config = dict(
    train_examples=194171,
    norm='groupnorm',
    attention=False,
    beta2=0.95,
    beta1=0.95,
    one_sided=False,
    grad_clip=5.0,
    steps=15300,
)
Rows from block 4, named by matrix and row number. Rows with one number belong to one channel. Each number is 50 + 10 x the weight over the matrix's rms, rounded and kept within 0 to 99. All counts start at 0.
# convs0: first 3x3 conv (model.mid.0.convs.0.weight, 192x192x3x3), inputs 64-67, a 3x3 kernel for each
# convs1: second 3x3 conv (model.mid.0.convs.1.weight, 192x192x3x3, transposed), outputs 64-67, a 3x3 kernel for each
convs0.20:49 48 48 52 52 45 46 44 57 52 48 54 48 37 54 56 65 63 52 52 45 47 53 56 47 44 46 63 46 57 44 53 49 46 48 45
convs0.21:45 50 50 48 46 48 52 49 48 65 44 57 52 59 43 53 49 40 44 58 47 62 38 58 51 56 46 46 48 52 39 49 44 53 44 41
convs0.22:57 61 42 52 37 47 57 41 52 66 42 59 54 45 37 68 38 20 49 48 45 50 47 57 57 57 53 43 63 25 44 38 41 44 81 57
convs0.23:34 48 64 53 48 49 32 38 38 57 60 71 47 52 75 59 60 45 74 30 46 76 25 27 52 52 47 82 26 64 61 28 21 56 50 77
convs0.24:46 48 47 59 37 51 50 61 50 53 56 69 47 45 70 57 52 51 34 68 32 20 63 54 54 37 53 68 64 35 59 53 49 54 63 58
convs0.25:53 50 49 46 51 49 50 50 57 47 60 58 51 50 59 51 66 49 40 48 45 42 74 46 49 42 47 46 58 39 37 62 36 42 52 53
convs0.26:45 50 46 55 51 53 48 51 54 45 60 52 57 44 47 52 34 04 32 25 69 49 67 58 58 42 24 45 46 43 37 39 47 26 48 45
convs0.27:57 55 56 44 47 53 52 52 53 29 69 49 49 75 48 82 53 46 52 60 53 72 51 48 41 44 52 32 46 70 35 67 69 37 64 49
convs0.28:65 50 56 51 50 42 59 56 43 51 58 44 26 42 67 53 70 32 67 51 46 81 32 54 46 44 51 84 43 65 64 12 61 75 36 45
convs0.29:58 55 46 54 62 49 43 54 57 55 50 46 41 54 55 60 43 22 54 52 18 62 36 67 58 36 65 61 65 53 69 73 64 40 55 71
convs0.30:50 55 47 45 51 57 45 48 51 63 55 45 33 40 40 46 54 52 55 56 56 20 69 66 54 55 55 44 63 31 59 34 53 46 51 60
convs0.31:48 46 45 41 51 49 45 49 56 53 54 44 49 38 45 43 53 62 62 45 45 55 36 55 51 57 43 55 49 57 60 51 48 63 30 55
convs0.32:51 59 66 53 53 56 58 46 47 53 38 56 55 35 54 62 49 34 63 56 58 71 59 63 45 02 41 34 43 36 41 54 51 63 45 70
convs0.33:50 51 49 49 51 50 52 44 50 65 30 59 56 48 43 54 38 58 48 61 49 56 64 54 61 47 30 46 42 36 60 55 47 40 57 47
convs0.34:48 46 49 56 44 54 50 46 50 49 44 48 63 46 71 67 34 55 61 41 51 34 42 60 34 45 49 62 40 47 51 58 65 51 54 49
convs0.35:57 60 46 44 47 57 42 43 49 52 60 39 56 64 56 54 33 58 45 31 56 38 72 48 59 65 50 54 63 38 44 47 74 40 53 57
convs0.36:48 53 45 46 46 48 54 47 50 54 42 50 58 49 40 65 31 59 47 34 55 56 51 22 40 40 68 51 32 75 31 51 62 34 51 54
convs0.37:52 39 43 53 53 45 58 45 59 55 49 56 50 45 50 51 68 67 62 39 53 32 59 60 52 46 60 59 34 46 84 74 73 57 50 67
convs0.38:45 58 47 62 46 51 49 41 42 42 68 34 58 49 43 56 56 31 51 48 64 56 48 50 28 39 37 63 70 35 68 53 33 48 44 31
convs0.39:48 58 53 41 49 54 48 45 48 52 43 28 39 49 47 51 43 59 64 31 73 58 43 33 50 65 28 70 44 43 56 38 55 45 53 50
convs0.40:48 41 45 51 51 56 50 58 52 39 51 39 55 40 44 60 58 39 48 53 44 37 52 55 54 30 13 48 67 48 50 40 49 56 37 73
convs0.41:49 48 49 60 58 45 54 50 52 60 50 62 57 55 57 48 62 47 37 33 54 34 45 48 60 51 51 49 45 50 52 50 60 45 43 49
convs0.42:53 55 47 50 36 45 46 49 56 57 56 57 46 51 53 59 69 83 57 57 65 32 48 61 42 53 59 50 63 36 46 67 39 38 30 34
convs0.43:49 50 51 51 49 54 50 54 48 52 46 48 42 52 47 48 51 41 47 45 56 39 46 61 47 46 35 41 56 50 50 44 56 60 54 58
convs0.44:53 50 45 56 53 53 46 49 62 33 44 64 76 49 61 51 51 43 49 44 40 44 47 45 66 45 78 44 37 58 60 52 62 65 42 74
convs0.45:48 51 55 47 49 49 48 47 50 54 48 53 55 76 55 31 40 52 23 45 66 57 62 48 57 43 57 67 57 58 48 52 50 51 55 53
convs0.46:49 46 55 45 52 52 53 55 50 53 54 48 67 54 46 55 40 60 53 59 59 42 28 42 52 43 57 60 67 56 53 51 48 59 60 64
convs0.47:48 51 54 52 49 48 48 49 54 48 50 54 43 58 37 52 55 47 53 38 43 59 39 42 40 50 66 59 44 54 46 36 45 56 42 43
convs0.48:48 48 52 46 47 42 44 49 55 57 54 37 47 51 43 56 51 54 62 45 48 45 39 46 54 65 57 50 56 58 46 62 41 52 51 31
convs0.49:48 51 47 40 54 51 53 61 55 39 63 43 49 66 58 46 53 46 38 27 62 48 53 69 67 61 51 53 50 58 58 58 49 69 53 42
convs0.50:50 50 62 42 54 53 39 56 44 48 64 42 34 76 31 41 59 63 45 58 17 46 51 62 59 44 59 60 63 58 53 67 72 56 39 57
convs0.51:53 51 61 49 51 51 52 50 47 56 54 42 39 57 60 64 33 22 43 37 40 54 40 49 55 43 31 58 44 59 41 39 46 52 64 47
convs0.52:39 60 61 37 52 29 63 47 48 67 52 18 27 54 70 51 14 70 52 14 50 32 67 53 42 16 53 59 42 52 67 17 72 50 79 43
convs0.53:50 47 46 50 50 43 43 48 55 39 42 47 31 61 50 47 39 45 45 49 30 31 62 55 51 48 52 49 40 51 62 55 36 62 47 52
convs0.54:52 48 47 49 49 54 49 52 47 50 55 54 52 52 50 54 50 42 42 51 49 42 51 47 59 60 53 46 51 49 54 58 48 52 51 48
convs0.55:49 49 47 50 51 47 47 50 49 43 55 47 43 55 46 47 50 46 49 44 57 56 45 51 40 54 47 52 50 49 47 48 53 48 45 53
convs0.56:51 47 53 49 47 51 48 48 50 56 44 54 61 50 49 58 51 43 51 58 57 56 58 46 50 52 44 48 55 52 44 35 34 57 49 48
convs0.57:47 58 53 52 48 31 40 56 49 53 62 53 78 27 63 41 35 26 48 38 63 63 57 48 51 47 70 50 44 40 53 50 29 59 49 62
convs0.58:49 48 52 48 48 52 48 46 51 49 40 58 45 48 55 44 45 67 45 47 57 44 57 54 48 45 36 45 54 45 54 51 45 52 46 45
convs0.59:45 48 54 38 48 40 49 43 46 48 57 35 59 56 45 34 45 59 49 29 60 52 48 67 59 55 64 61 64 44 44 33 53 67 67 46
convs0.60:62 59 45 52 38 55 53 36 53 36 63 62 50 52 49 44 71 45 61 43 49 21 64 65 64 57 33 60 64 42 54 32 60 33 43 60
convs0.61:49 51 46 54 41 42 50 43 51 48 41 52 45 52 43 46 64 54 48 35 61 53 44 54 58 55 61 55 47 55 35 44 53 38 51 50
convs0.62:50 50 50 51 52 55 49 47 55 49 43 55 47 37 62 50 36 40 45 51 48 53 63 56 58 44 44 56 53 60 54 47 59 57 60 60
convs0.63:46 49 51 55 50 58 48 47 63 32 41 46 58 62 60 40 46 63 54 51 58 51 58 50 49 55 36 44 44 40 45 39 57 43 53 61
convs0.64:51 48 50 51 51 51 53 47 43 48 51 52 48 44 50 42 43 37 49 54 47 50 54 47 41 41 40 58 44 56 49 54 51 43 52 55
convs0.65:59 45 56 57 49 49 53 54 51 47 44 58 46 51 43 58 57 41 43 45 47 45 45 42 49 52 64 42 52 57 56 44 55 46 60 58
convs0.66:50 52 51 53 51 55 47 46 56 42 45 55 47 40 48 56 45 43 42 56 55 46 49 53 55 51 53 55 46 53 50 43 49 56 48 52
convs0.67:49 60 55 49 47 48 48 45 48 53 56 60 46 45 53 49 30 50 64 65 40 55 66 36 56 48 50 53 37 59 48 55 54 53 54 55
convs0.68:49 49 55 54 46 55 52 47 37 55 43 46 54 49 59 54 55 42 48 48 54 35 46 39 63 48 42 57 40 43 46 65 44 35 52 57
convs0.69:48 48 50 55 49 52 50 46 51 44 47 43 44 46 50 54 47 47 45 50 47 53 55 51 45 44 44 53 44 50 59 47 48 58 40 53
convs0.70:45 53 44 54 49 55 52 50 51 50 53 50 47 51 44 52 44 48 44 60 47 46 59 42 53 46 46 47 54 36 48 46 47 42 42 48
convs0.71:42 45 51 39 65 60 69 28 36 43 75 45 25 61 74 72 36 05 29 49 57 53 68 27 42 06 99 66 55 62 61 57 40 32 36 37
convs0.72:46 44 48 49 51 49 49 51 52 50 61 57 50 55 56 42 59 47 63 46 48 48 44 56 49 51 40 57 48 61 54 59 52 54 52 53
convs0.73:50 60 41 50 48 55 39 44 33 55 36 57 51 29 70 67 43 45 30 74 58 55 43 49 63 42 55 58 28 54 58 39 50 57 57 32
convs0.74:27 60 51 44 57 58 43 69 49 26 54 57 21 55 42 58 49 53 58 56 48 37 10 33 76 58 58 60 71 64 30 34 69 59 41 54
convs0.75:43 37 72 30 74 60 45 44 60 46 47 45 55 52 68 44 50 65 38 64 54 42 49 40 53 45 46 56 62 80 64 52 57 73 70 54
convs0.76:51 39 55 54 38 55 42 51 50 43 46 34 75 51 53 38 41 69 54 42 42 61 42 66 48 72 46 56 46 43 33 46 76 42 55 32
convs0.77:49 49 54 47 50 53 52 49 51 53 31 47 49 40 49 53 62 52 56 53 49 54 45 56 53 58 39 56 62 51 29 41 56 57 42 58
convs0.78:46 48 52 39 52 51 59 51 59 41 50 58 72 62 50 71 38 54 50 67 58 59 71 23 56 62 48 60 61 51 73 47 47 50 48 48
convs0.79:51 45 49 50 50 47 50 50 52 53 48 34 44 47 44 55 45 59 53 52 53 70 50 42 41 35 54 42 55 60 50 41 64 52 47 51
convs0.80:51 55 41 58 53 48 47 53 44 67 54 53 61 51 44 62 44 49 53 50 43 69 51 58 32 40 55 54 56 48 62 42 50 60 46 49
convs0.81:49 52 58 49 49 49 55 40 50 54 29 44 45 41 31 61 35 41 37 56 34 43 22 65 52 14 47 47 38 37 57 46 78 38 41 69
convs0.82:50 56 61 46 40 49 50 52 42 67 75 14 33 61 67 43 58 52 23 34 49 50 42 39 31 74 59 32 56 36 45 53 55 47 28 56
convs0.83:45 42 53 46 49 54 55 56 41 32 23 50 37 57 19 65 37 76 69 49 63 47 37 77 25 52 79 58 66 59 50 46 52 68 53 48
convs0.84:46 52 57 72 59 44 63 39 60 54 56 48 59 43 66 51 36 32 80 70 44 70 65 62 44 39 73 61 49 53 62 39 62 44 61 36
convs0.85:46 47 49 52 57 50 61 49 55 31 58 58 55 37 52 55 58 42 56 53 31 38 49 59 35 51 60 58 57 46 61 48 64 57 47 43
convs0.86:54 43 37 45 73 62 70 34 59 16 48 59 53 36 57 35 47 48 43 56 56 70 69 19 48 42 64 50 38 67 59 77 34 66 77 28
convs0.87:53 67 73 51 44 60 51 61 37 69 48 57 59 30 74 15 65 21 39 59 49 31 72 41 76 51 23 53 30 65 62 36 37 61 52 58
convs0.88:52 54 50 64 57 48 60 52 41 57 55 34 71 63 45 53 72 52 40 60 31 57 47 64 57 41 33 41 51 28 44 41 52 54 39 38
convs0.89:48 49 48 50 48 42 52 51 48 45 51 55 46 44 40 53 53 54 50 49 37 45 61 43 52 44 54 58 60 54 43 53 53 52 47 56
convs0.90:54 44 48 53 53 55 47 56 50 59 52 51 53 49 49 37 48 52 40 39 63 60 54 51 54 66 58 66 44 50 54 48 47 55 55 62
convs0.91:47 56 53 46 51 51 49 48 44 45 57 54 67 49 51 47 55 43 46 60 47 60 48 44 57 42 40 41 51 57 69 60 48 64 66 50
convs0.92:52 70 51 60 35 62 44 48 54 45 44 70 35 58 45 67 54 47 51 43 69 25 44 49 57 47 62 32 49 57 49 48 50 59 48 53
convs0.93:47 48 50 50 46 51 49 57 50 42 58 49 41 44 50 49 44 56 82 54 60 38 49 43 43 50 58 57 52 59 58 53 55 40 45 49
convs0.94:48 54 46 52 56 55 51 54 52 40 58 51 50 32 76 55 54 44 55 54 24 14 63 51 58 65 61 45 47 64 33 41 56 53 47 48
convs0.95:48 59 62 46 34 56 54 47 37 36 73 43 41 52 53 56 53 34 70 31 37 68 37 69 45 57 36 49 55 56 72 43 55 61 27 60
convs0.96:51 49 49 48 48 49 48 48 47 45 57 47 54 50 59 54 61 45 52 50 51 49 53 57 47 56 46 52 44 50 46 41 45 52 49 44
convs0.97:52 51 49 73 37 43 41 59 58 37 62 45 61 54 66 74 46 42 51 38 76 38 45 68 68 45 91 57 46 41 57 27 67 47 52 43
convs0.98:49 51 63 38 53 48 46 47 48 63 69 67 55 43 25 29 63 78 33 37 51 29 67 72 42 63 32 44 46 52 49 46 49 46 76 51
convs0.99:37 44 55 54 60 41 42 44 40 39 50 55 28 65 41 58 44 58 54 48 69 45 47 42 23 33 51 43 76 43 27 67 50 31 38 33
convs0.100:50 48 45 53 48 45 50 40 47 85 47 53 40 44 28 26 30 56 75 35 43 34 51 40 53 64 48 51 45 51 63 26 33 37 45 66
convs0.101:53 46 49 49 47 49 50 49 46 45 52 58 49 49 54 61 52 50 41 50 50 48 43 51 50 51 50 54 53 48 49 52 49 50 54 48
convs0.102:51 67 48 51 45 45 50 65 51 41 58 50 66 39 49 42 60 42 59 72 52 31 66 46 65 24 55 74 54 58 51 50 62 35 35 44
convs0.103:55 49 31 49 51 28 47 53 52 49 42 47 42 56 58 41 29 82 47 00 61 36 43 61 48 00 69 63 46 61 36 52 64 34 40 63
convs0.104:54 51 53 52 51 51 47 46 53 60 56 58 37 58 51 61 46 50 46 48 66 45 50 51 54 44 54 50 44 56 46 34 56 41 46 48
convs0.105:48 50 53 49 50 51 50 50 49 48 60 45 49 56 56 44 57 75 43 55 65 60 42 42 52 70 45 48 50 49 49 47 61 44 41 53
convs0.106:50 51 58 46 59 49 44 60 59 72 51 54 53 53 46 49 64 61 11 40 43 57 46 57 65 43 56 55 57 43 36 62 41 61 38 49
convs0.107:47 49 48 50 47 49 50 50 47 58 51 63 59 65 56 48 54 56 48 46 51 48 54 48 59 61 48 53 49 55 58 46 59 48 43 44
convs1.20:41 56 57 58 52 41 38 54 56 61 22 43 58 62 54 55 43 42 43 54 36 46 64 61 56 46 43 39 56 49 51 41 56 43 53 42
convs1.21:49 57 49 52 58 56 47 50 46 42 41 49 50 58 48 43 72 44 57 36 69 49 51 35 51 51 49 51 58 65 56 52 50 44 58 37
convs1.22:38 61 63 36 51 57 50 40 58 38 77 43 60 56 41 58 61 43 39 55 37 38 69 45 53 50 43 49 48 63 54 46 49 75 61 49
convs1.23:38 81 61 50 30 57 48 34 53 75 58 46 65 65 50 47 44 66 21 66 55 79 68 21 45 35 34 47 53 36 49 54 83 58 39 51
convs1.24:33 41 41 60 62 46 55 43 54 38 64 43 36 52 58 30 48 58 34 55 40 68 54 67 67 44 47 50 22 42 70 58 46 60 39 29
convs1.25:42 52 52 48 29 57 42 52 44 50 45 40 42 53 47 52 60 55 64 54 44 48 33 48 44 51 66 40 42 54 67 59 58 52 54 47
convs1.26:47 56 44 44 56 64 51 44 32 66 46 69 38 52 50 53 24 52 88 74 45 45 50 62 43 77 57 52 40 42 49 49 54 53 61 52
convs1.27:66 48 48 48 67 43 39 37 43 48 59 50 62 43 64 68 27 54 59 38 68 45 43 45 29 47 50 73 23 55 67 32 38 48 53 42
convs1.28:39 40 33 47 27 41 46 70 43 73 35 65 41 53 61 70 41 56 58 86 49 72 43 35 43 72 46 61 62 23 41 57 46 49 45 27
convs1.29:38 45 58 35 58 58 50 37 48 75 45 51 55 55 52 38 66 45 21 60 56 49 50 24 51 15 63 39 54 40 47 36 33 50 53 57
convs1.30:53 63 50 51 44 62 46 41 69 52 32 46 50 51 69 34 42 55 59 42 38 44 23 74 44 60 38 56 48 48 52 58 51 56 45 34
convs1.31:47 43 43 59 44 50 56 58 51 31 41 54 56 55 48 48 46 55 52 29 49 51 67 49 45 65 49 45 56 38 56 51 50 40 37 57
convs1.32:36 51 42 51 44 52 43 54 57 57 34 45 39 65 42 34 53 35 63 62 49 48 24 22 54 60 53 38 50 41 42 44 42 62 69 68
convs1.33:47 55 38 46 47 37 48 48 52 38 60 29 59 48 50 32 68 39 73 49 35 45 37 48 45 46 73 49 30 45 48 48 67 35 47 63
convs1.34:53 51 48 46 48 46 49 50 50 55 55 22 34 57 43 57 50 56 45 52 62 46 45 48 47 48 34 52 48 56 46 54 65 49 46 41
convs1.35:48 55 40 50 47 27 40 47 47 30 66 62 69 47 46 61 32 50 54 28 67 46 52 43 39 51 47 51 32 60 34 63 50 70 40 48
convs1.36:61 44 52 47 48 48 53 50 72 65 66 39 51 65 42 36 57 48 47 65 62 64 48 41 36 55 54 43 56 64 72 59 44 50 59 60
convs1.37:37 53 37 53 57 57 50 49 67 32 54 40 52 47 52 49 64 39 43 52 30 42 44 67 28 50 53 54 63 39 55 58 34 60 49 59
convs1.38:47 56 51 41 50 41 45 59 44 81 65 30 40 70 54 67 41 50 62 87 64 51 25 51 39 61 31 34 60 52 53 37 52 65 60 56
convs1.39:55 66 50 59 52 32 47 49 51 45 67 43 55 39 46 71 74 42 87 63 66 40 57 39 46 48 39 61 45 48 43 70 62 45 65 56
convs1.40:61 63 49 54 50 49 54 65 43 06 37 61 27 48 70 56 55 56 99 28 20 24 27 42 57 57 37 41 67 50 56 55 56 66 56 50
convs1.41:47 55 52 47 54 51 44 44 53 62 64 61 54 50 78 56 61 40 36 34 63 43 58 43 49 59 68 46 54 40 74 55 33 60 46 47
convs1.42:47 50 45 51 42 40 53 63 64 40 47 55 56 49 54 69 58 60 57 49 57 60 53 54 59 60 24 39 36 44 66 49 36 52 61 73
convs1.43:47 48 48 49 51 62 50 57 55 50 45 46 52 50 56 47 44 63 56 48 51 47 54 62 45 46 52 43 54 50 49 57 54 61 52 58
convs1.44:45 50 44 45 58 34 65 60 57 48 56 61 38 56 73 64 65 37 49 52 40 76 44 44 53 66 41 44 64 51 56 31 39 41 43 47
convs1.45:54 52 58 41 51 43 55 45 50 64 49 77 43 40 60 43 71 65 44 59 72 42 35 21 41 47 73 44 37 37 47 48 42 59 45 49
convs1.46:46 55 54 52 60 65 47 51 48 37 73 60 42 43 44 33 44 50 34 44 61 51 65 52 49 46 54 34 45 39 59 60 47 43 38 64
convs1.47:46 62 54 49 50 57 43 55 53 55 47 46 48 41 36 57 40 38 37 47 48 62 54 36 50 38 53 53 57 43 65 63 54 53 69 47
convs1.48:55 49 59 54 49 75 32 34 38 52 33 29 55 52 60 62 56 39 62 42 45 41 63 67 55 62 52 65 66 72 52 54 60 41 49 45
convs1.49:51 43 53 50 51 52 49 40 47 46 39 49 49 46 38 36 43 66 75 51 51 25 44 63 37 55 72 52 41 51 49 31 47 49 40 45
convs1.50:63 43 39 45 51 54 59 53 51 73 49 51 61 45 70 45 30 47 62 29 55 31 47 42 68 62 55 37 28 59 41 60 40 34 56 58
convs1.51:33 55 51 56 75 60 57 52 45 66 65 37 20 54 59 61 33 40 55 75 60 42 64 51 49 51 59 59 57 44 59 64 70 44 49 39
convs1.52:44 59 38 39 68 48 55 51 56 57 70 29 47 45 49 68 56 10 56 65 72 46 49 49 68 70 50 56 14 61 36 64 36 58 27 65
convs1.53:49 50 50 50 49 48 46 50 62 42 64 50 48 53 48 53 52 41 47 49 48 53 31 54 72 59 52 64 48 36 49 39 53 46 60 54
convs1.54:55 54 51 50 50 54 50 52 54 44 51 51 39 50 55 47 44 50 46 49 49 41 51 52 56 56 57 49 51 53 63 50 52 59 52 56
convs1.55:50 51 53 51 43 53 56 52 53 50 46 48 56 43 53 44 43 55 57 55 50 58 52 49 40 52 50 54 52 53 54 53 54 53 47 51
convs1.56:53 53 53 63 52 52 48 49 55 59 61 48 61 50 46 44 53 57 44 61 59 46 46 53 42 60 46 42 53 62 53 42 51 54 47 52
convs1.57:48 47 80 49 38 41 54 49 41 59 60 49 37 63 44 38 44 66 29 50 48 58 48 39 39 50 77 33 70 48 74 68 42 52 71 55
convs1.58:48 51 52 52 53 56 51 49 52 43 59 60 44 54 52 43 50 52 54 55 53 52 41 55 51 60 47 51 48 49 52 42 52 56 51 52
convs1.59:43 34 38 51 43 45 49 47 44 44 57 55 36 50 56 52 35 50 31 56 55 46 54 51 45 55 32 51 51 52 33 61 54 60 51 36
convs1.60:40 57 53 37 60 45 58 42 57 29 29 36 50 60 59 49 60 58 44 33 57 42 53 66 64 61 32 30 49 67 40 54 52 68 28 36
convs1.61:44 52 37 48 49 63 48 47 46 44 47 57 45 59 58 40 50 56 57 41 48 48 51 58 39 64 46 42 45 50 38 62 52 48 45 49
convs1.62:41 49 56 56 41 48 50 56 45 55 40 48 43 59 62 43 56 48 45 64 48 49 40 55 56 50 56 54 50 50 51 65 33 49 60 40
convs1.63:51 50 50 36 51 48 43 44 45 39 32 60 54 51 33 60 44 55 74 45 38 45 49 48 53 44 50 64 46 56 50 52 44 61 60 49
convs1.64:54 54 52 46 48 52 53 54 51 53 46 50 50 50 47 50 46 54 54 53 51 58 54 54 40 53 52 46 54 51 50 51 52 52 46 49
convs1.65:42 52 51 51 47 54 43 44 43 42 67 46 47 46 53 32 71 54 53 37 60 45 60 41 51 45 38 24 53 60 41 60 46 45 48 72
convs1.66:46 46 47 50 48 55 53 48 52 47 50 55 47 52 48 42 52 55 48 45 51 44 54 62 52 46 54 49 52 44 52 56 54 49 48 46
convs1.67:49 55 53 49 49 48 59 42 39 44 64 42 35 59 46 42 40 42 73 50 51 61 43 45 52 40 56 46 49 39 61 52 61 39 71 37
convs1.68:48 55 60 43 46 52 48 60 52 51 40 43 46 60 51 46 52 41 61 58 51 38 48 47 57 46 55 35 49 48 46 52 47 61 40 58
convs1.69:53 50 53 56 41 48 52 50 52 62 62 52 48 53 66 51 48 56 47 67 54 56 51 57 45 57 52 59 51 50 57 47 51 53 52 53
convs1.70:49 49 52 39 47 54 47 50 56 61 49 59 51 45 53 48 55 50 49 53 50 53 47 45 51 45 62 41 53 50 59 53 43 49 54 53
convs1.71:54 39 58 68 58 47 50 51 45 99 17 57 33 64 48 35 39 44 00 99 66 92 24 36 42 43 36 60 59 63 30 50 63 54 38 52
convs1.72:58 51 48 54 40 56 52 52 51 51 36 57 45 50 50 47 41 41 49 56 48 48 53 54 51 49 40 49 52 42 49 43 43 48 46 50
convs1.73:62 43 59 65 52 59 53 43 58 43 46 55 29 55 59 50 34 50 40 50 40 43 46 44 50 38 62 34 42 72 49 49 43 86 34 64
convs1.74:62 58 64 46 46 59 34 30 46 59 52 53 55 52 25 41 42 77 52 58 58 38 73 76 63 31 28 47 59 60 41 61 64 49 44 35
convs1.75:54 54 52 62 71 60 61 69 73 35 29 44 54 53 45 47 54 44 67 45 49 33 47 32 43 59 43 49 74 49 52 99 64 30 63 77
convs1.76:66 42 43 42 55 56 65 53 59 37 55 55 60 38 54 47 25 66 39 32 53 54 63 30 64 43 48 37 45 36 28 55 64 51 48 43
convs1.77:51 46 48 50 58 55 44 49 49 53 36 58 57 47 54 55 51 38 56 33 51 46 64 37 60 49 56 51 49 47 44 49 49 58 53 49
convs1.78:47 40 44 59 45 48 54 57 53 41 52 35 48 24 52 34 42 57 37 56 52 63 35 48 40 62 47 46 61 64 45 43 36 40 28 43
convs1.79:55 43 46 56 52 56 55 49 48 65 47 44 57 35 52 61 46 59 52 64 57 58 31 41 45 63 50 69 48 59 52 44 48 20 43 46
convs1.80:35 64 60 47 53 39 49 39 61 53 57 47 50 57 50 39 38 49 44 50 76 55 42 44 54 48 29 50 57 53 33 54 68 40 47 32
convs1.81:25 62 44 33 65 66 52 47 79 57 29 39 69 28 60 41 72 58 42 68 65 56 89 36 57 57 68 59 41 38 46 56 58 50 71 60
convs1.82:50 57 62 62 50 69 32 33 36 43 59 39 45 54 37 64 41 58 33 22 49 55 37 53 38 59 69 64 69 49 52 50 54 38 37 60
convs1.83:46 49 57 60 54 31 56 59 42 52 30 40 55 60 45 45 52 45 32 66 58 39 48 49 35 26 24 57 54 50 34 42 44 37 40 26
convs1.84:44 75 58 46 46 28 59 53 61 94 45 54 23 47 56 51 37 47 32 80 69 35 33 36 63 38 33 34 63 60 58 42 54 47 59 50
convs1.85:54 45 46 42 36 61 50 41 50 49 40 54 47 67 53 49 33 43 39 54 62 38 56 73 65 58 52 51 39 50 40 54 56 46 47 54
convs1.86:38 45 55 45 61 46 55 59 47 75 23 44 47 48 41 54 23 74 30 62 36 67 33 50 34 50 37 57 52 48 48 46 48 28 75 76
convs1.87:38 53 50 58 47 34 58 32 50 46 50 72 45 46 54 49 45 41 59 71 34 45 35 68 47 42 63 58 54 46 66 56 45 10 60 61
convs1.88:49 32 39 32 59 39 46 62 72 44 33 51 57 41 51 53 65 43 76 60 61 33 45 52 59 44 59 39 35 42 51 67 56 49 35 77
convs1.89:58 47 42 52 46 41 55 43 49 56 42 44 50 43 53 58 58 58 46 48 41 47 44 52 52 53 48 55 46 42 40 44 45 51 56 55
convs1.90:57 38 47 45 54 48 71 55 47 38 45 57 47 44 34 56 52 43 53 24 41 52 32 57 51 42 57 32 51 60 56 52 46 57 46 35
convs1.91:56 61 53 49 45 56 51 52 45 59 61 47 45 48 27 59 39 46 64 53 43 51 58 43 59 35 62 35 34 37 54 41 29 50 49 59
convs1.92:43 59 41 47 46 31 48 43 65 72 44 42 58 52 64 44 61 70 54 53 58 52 28 57 48 45 41 40 70 57 35 41 45 70 50 60
convs1.93:43 53 45 54 53 34 48 50 42 41 45 47 60 42 59 34 47 63 48 48 58 49 57 58 40 55 24 45 55 46 39 58 32 43 44 47
convs1.94:43 48 46 49 47 42 54 47 50 47 38 46 35 83 64 43 37 39 49 36 37 54 36 67 70 40 60 63 45 49 61 50 48 44 68 54
convs1.95:49 36 50 54 38 40 50 61 30 67 49 39 66 46 69 59 19 53 44 55 41 25 70 28 53 38 53 54 62 57 51 41 60 34 33 56
convs1.96:50 51 51 51 49 48 49 47 51 47 41 46 48 52 47 54 50 50 56 49 53 53 48 54 46 52 52 50 50 51 51 49 47 48 46 48
convs1.97:41 42 54 52 78 41 43 34 46 43 48 49 55 23 54 46 72 60 00 59 61 76 44 41 34 63 44 40 58 31 57 67 33 28 46 34
convs1.98:34 63 53 51 42 48 40 50 70 35 56 62 41 73 39 47 44 54 06 43 47 44 22 47 30 60 51 39 38 47 44 30 58 34 58 43
convs1.99:65 40 46 50 46 72 68 47 53 18 61 47 51 49 37 51 48 48 66 78 88 60 39 35 44 35 62 68 39 49 68 66 40 42 46 48
convs1.100:43 54 74 60 65 46 44 45 59 58 53 56 60 51 46 61 62 30 64 45 42 52 40 48 49 68 30 29 51 62 73 71 41 53 48 42
convs1.101:53 49 50 54 46 50 54 48 51 38 55 46 41 60 51 56 56 54 49 54 51 51 51 53 53 45 57 47 50 45 49 49 46 41 50 44
convs1.102:58 52 61 44 48 38 54 50 41 56 60 43 32 65 28 55 33 75 38 61 65 51 23 49 46 39 68 52 63 62 50 45 22 24 64 38
convs1.103:59 54 44 57 45 35 50 46 55 50 59 57 29 47 54 57 77 45 46 74 74 48 38 33 27 69 47 50 55 81 42 44 53 58 45 35
convs1.104:45 53 48 55 43 47 45 53 52 46 55 41 44 47 53 50 53 55 47 53 49 51 39 57 42 45 55 52 45 50 42 49 44 45 49 46
convs1.105:59 51 35 50 54 56 40 46 55 25 32 58 48 44 42 54 50 57 52 30 58 70 56 40 33 43 70 48 51 45 53 41 57 46 47 48
convs1.106:50 28 40 55 36 55 49 35 60 45 40 38 58 43 62 33 54 33 46 58 48 54 63 39 60 35 67 64 55 30 56 24 67 51 53 51
convs1.107:54 55 49 50 58 48 51 46 53 42 44 53 51 39 51 46 49 48 44 47 49 46 48 49 49 50 48 50 49 50 45 34 34 51 38 46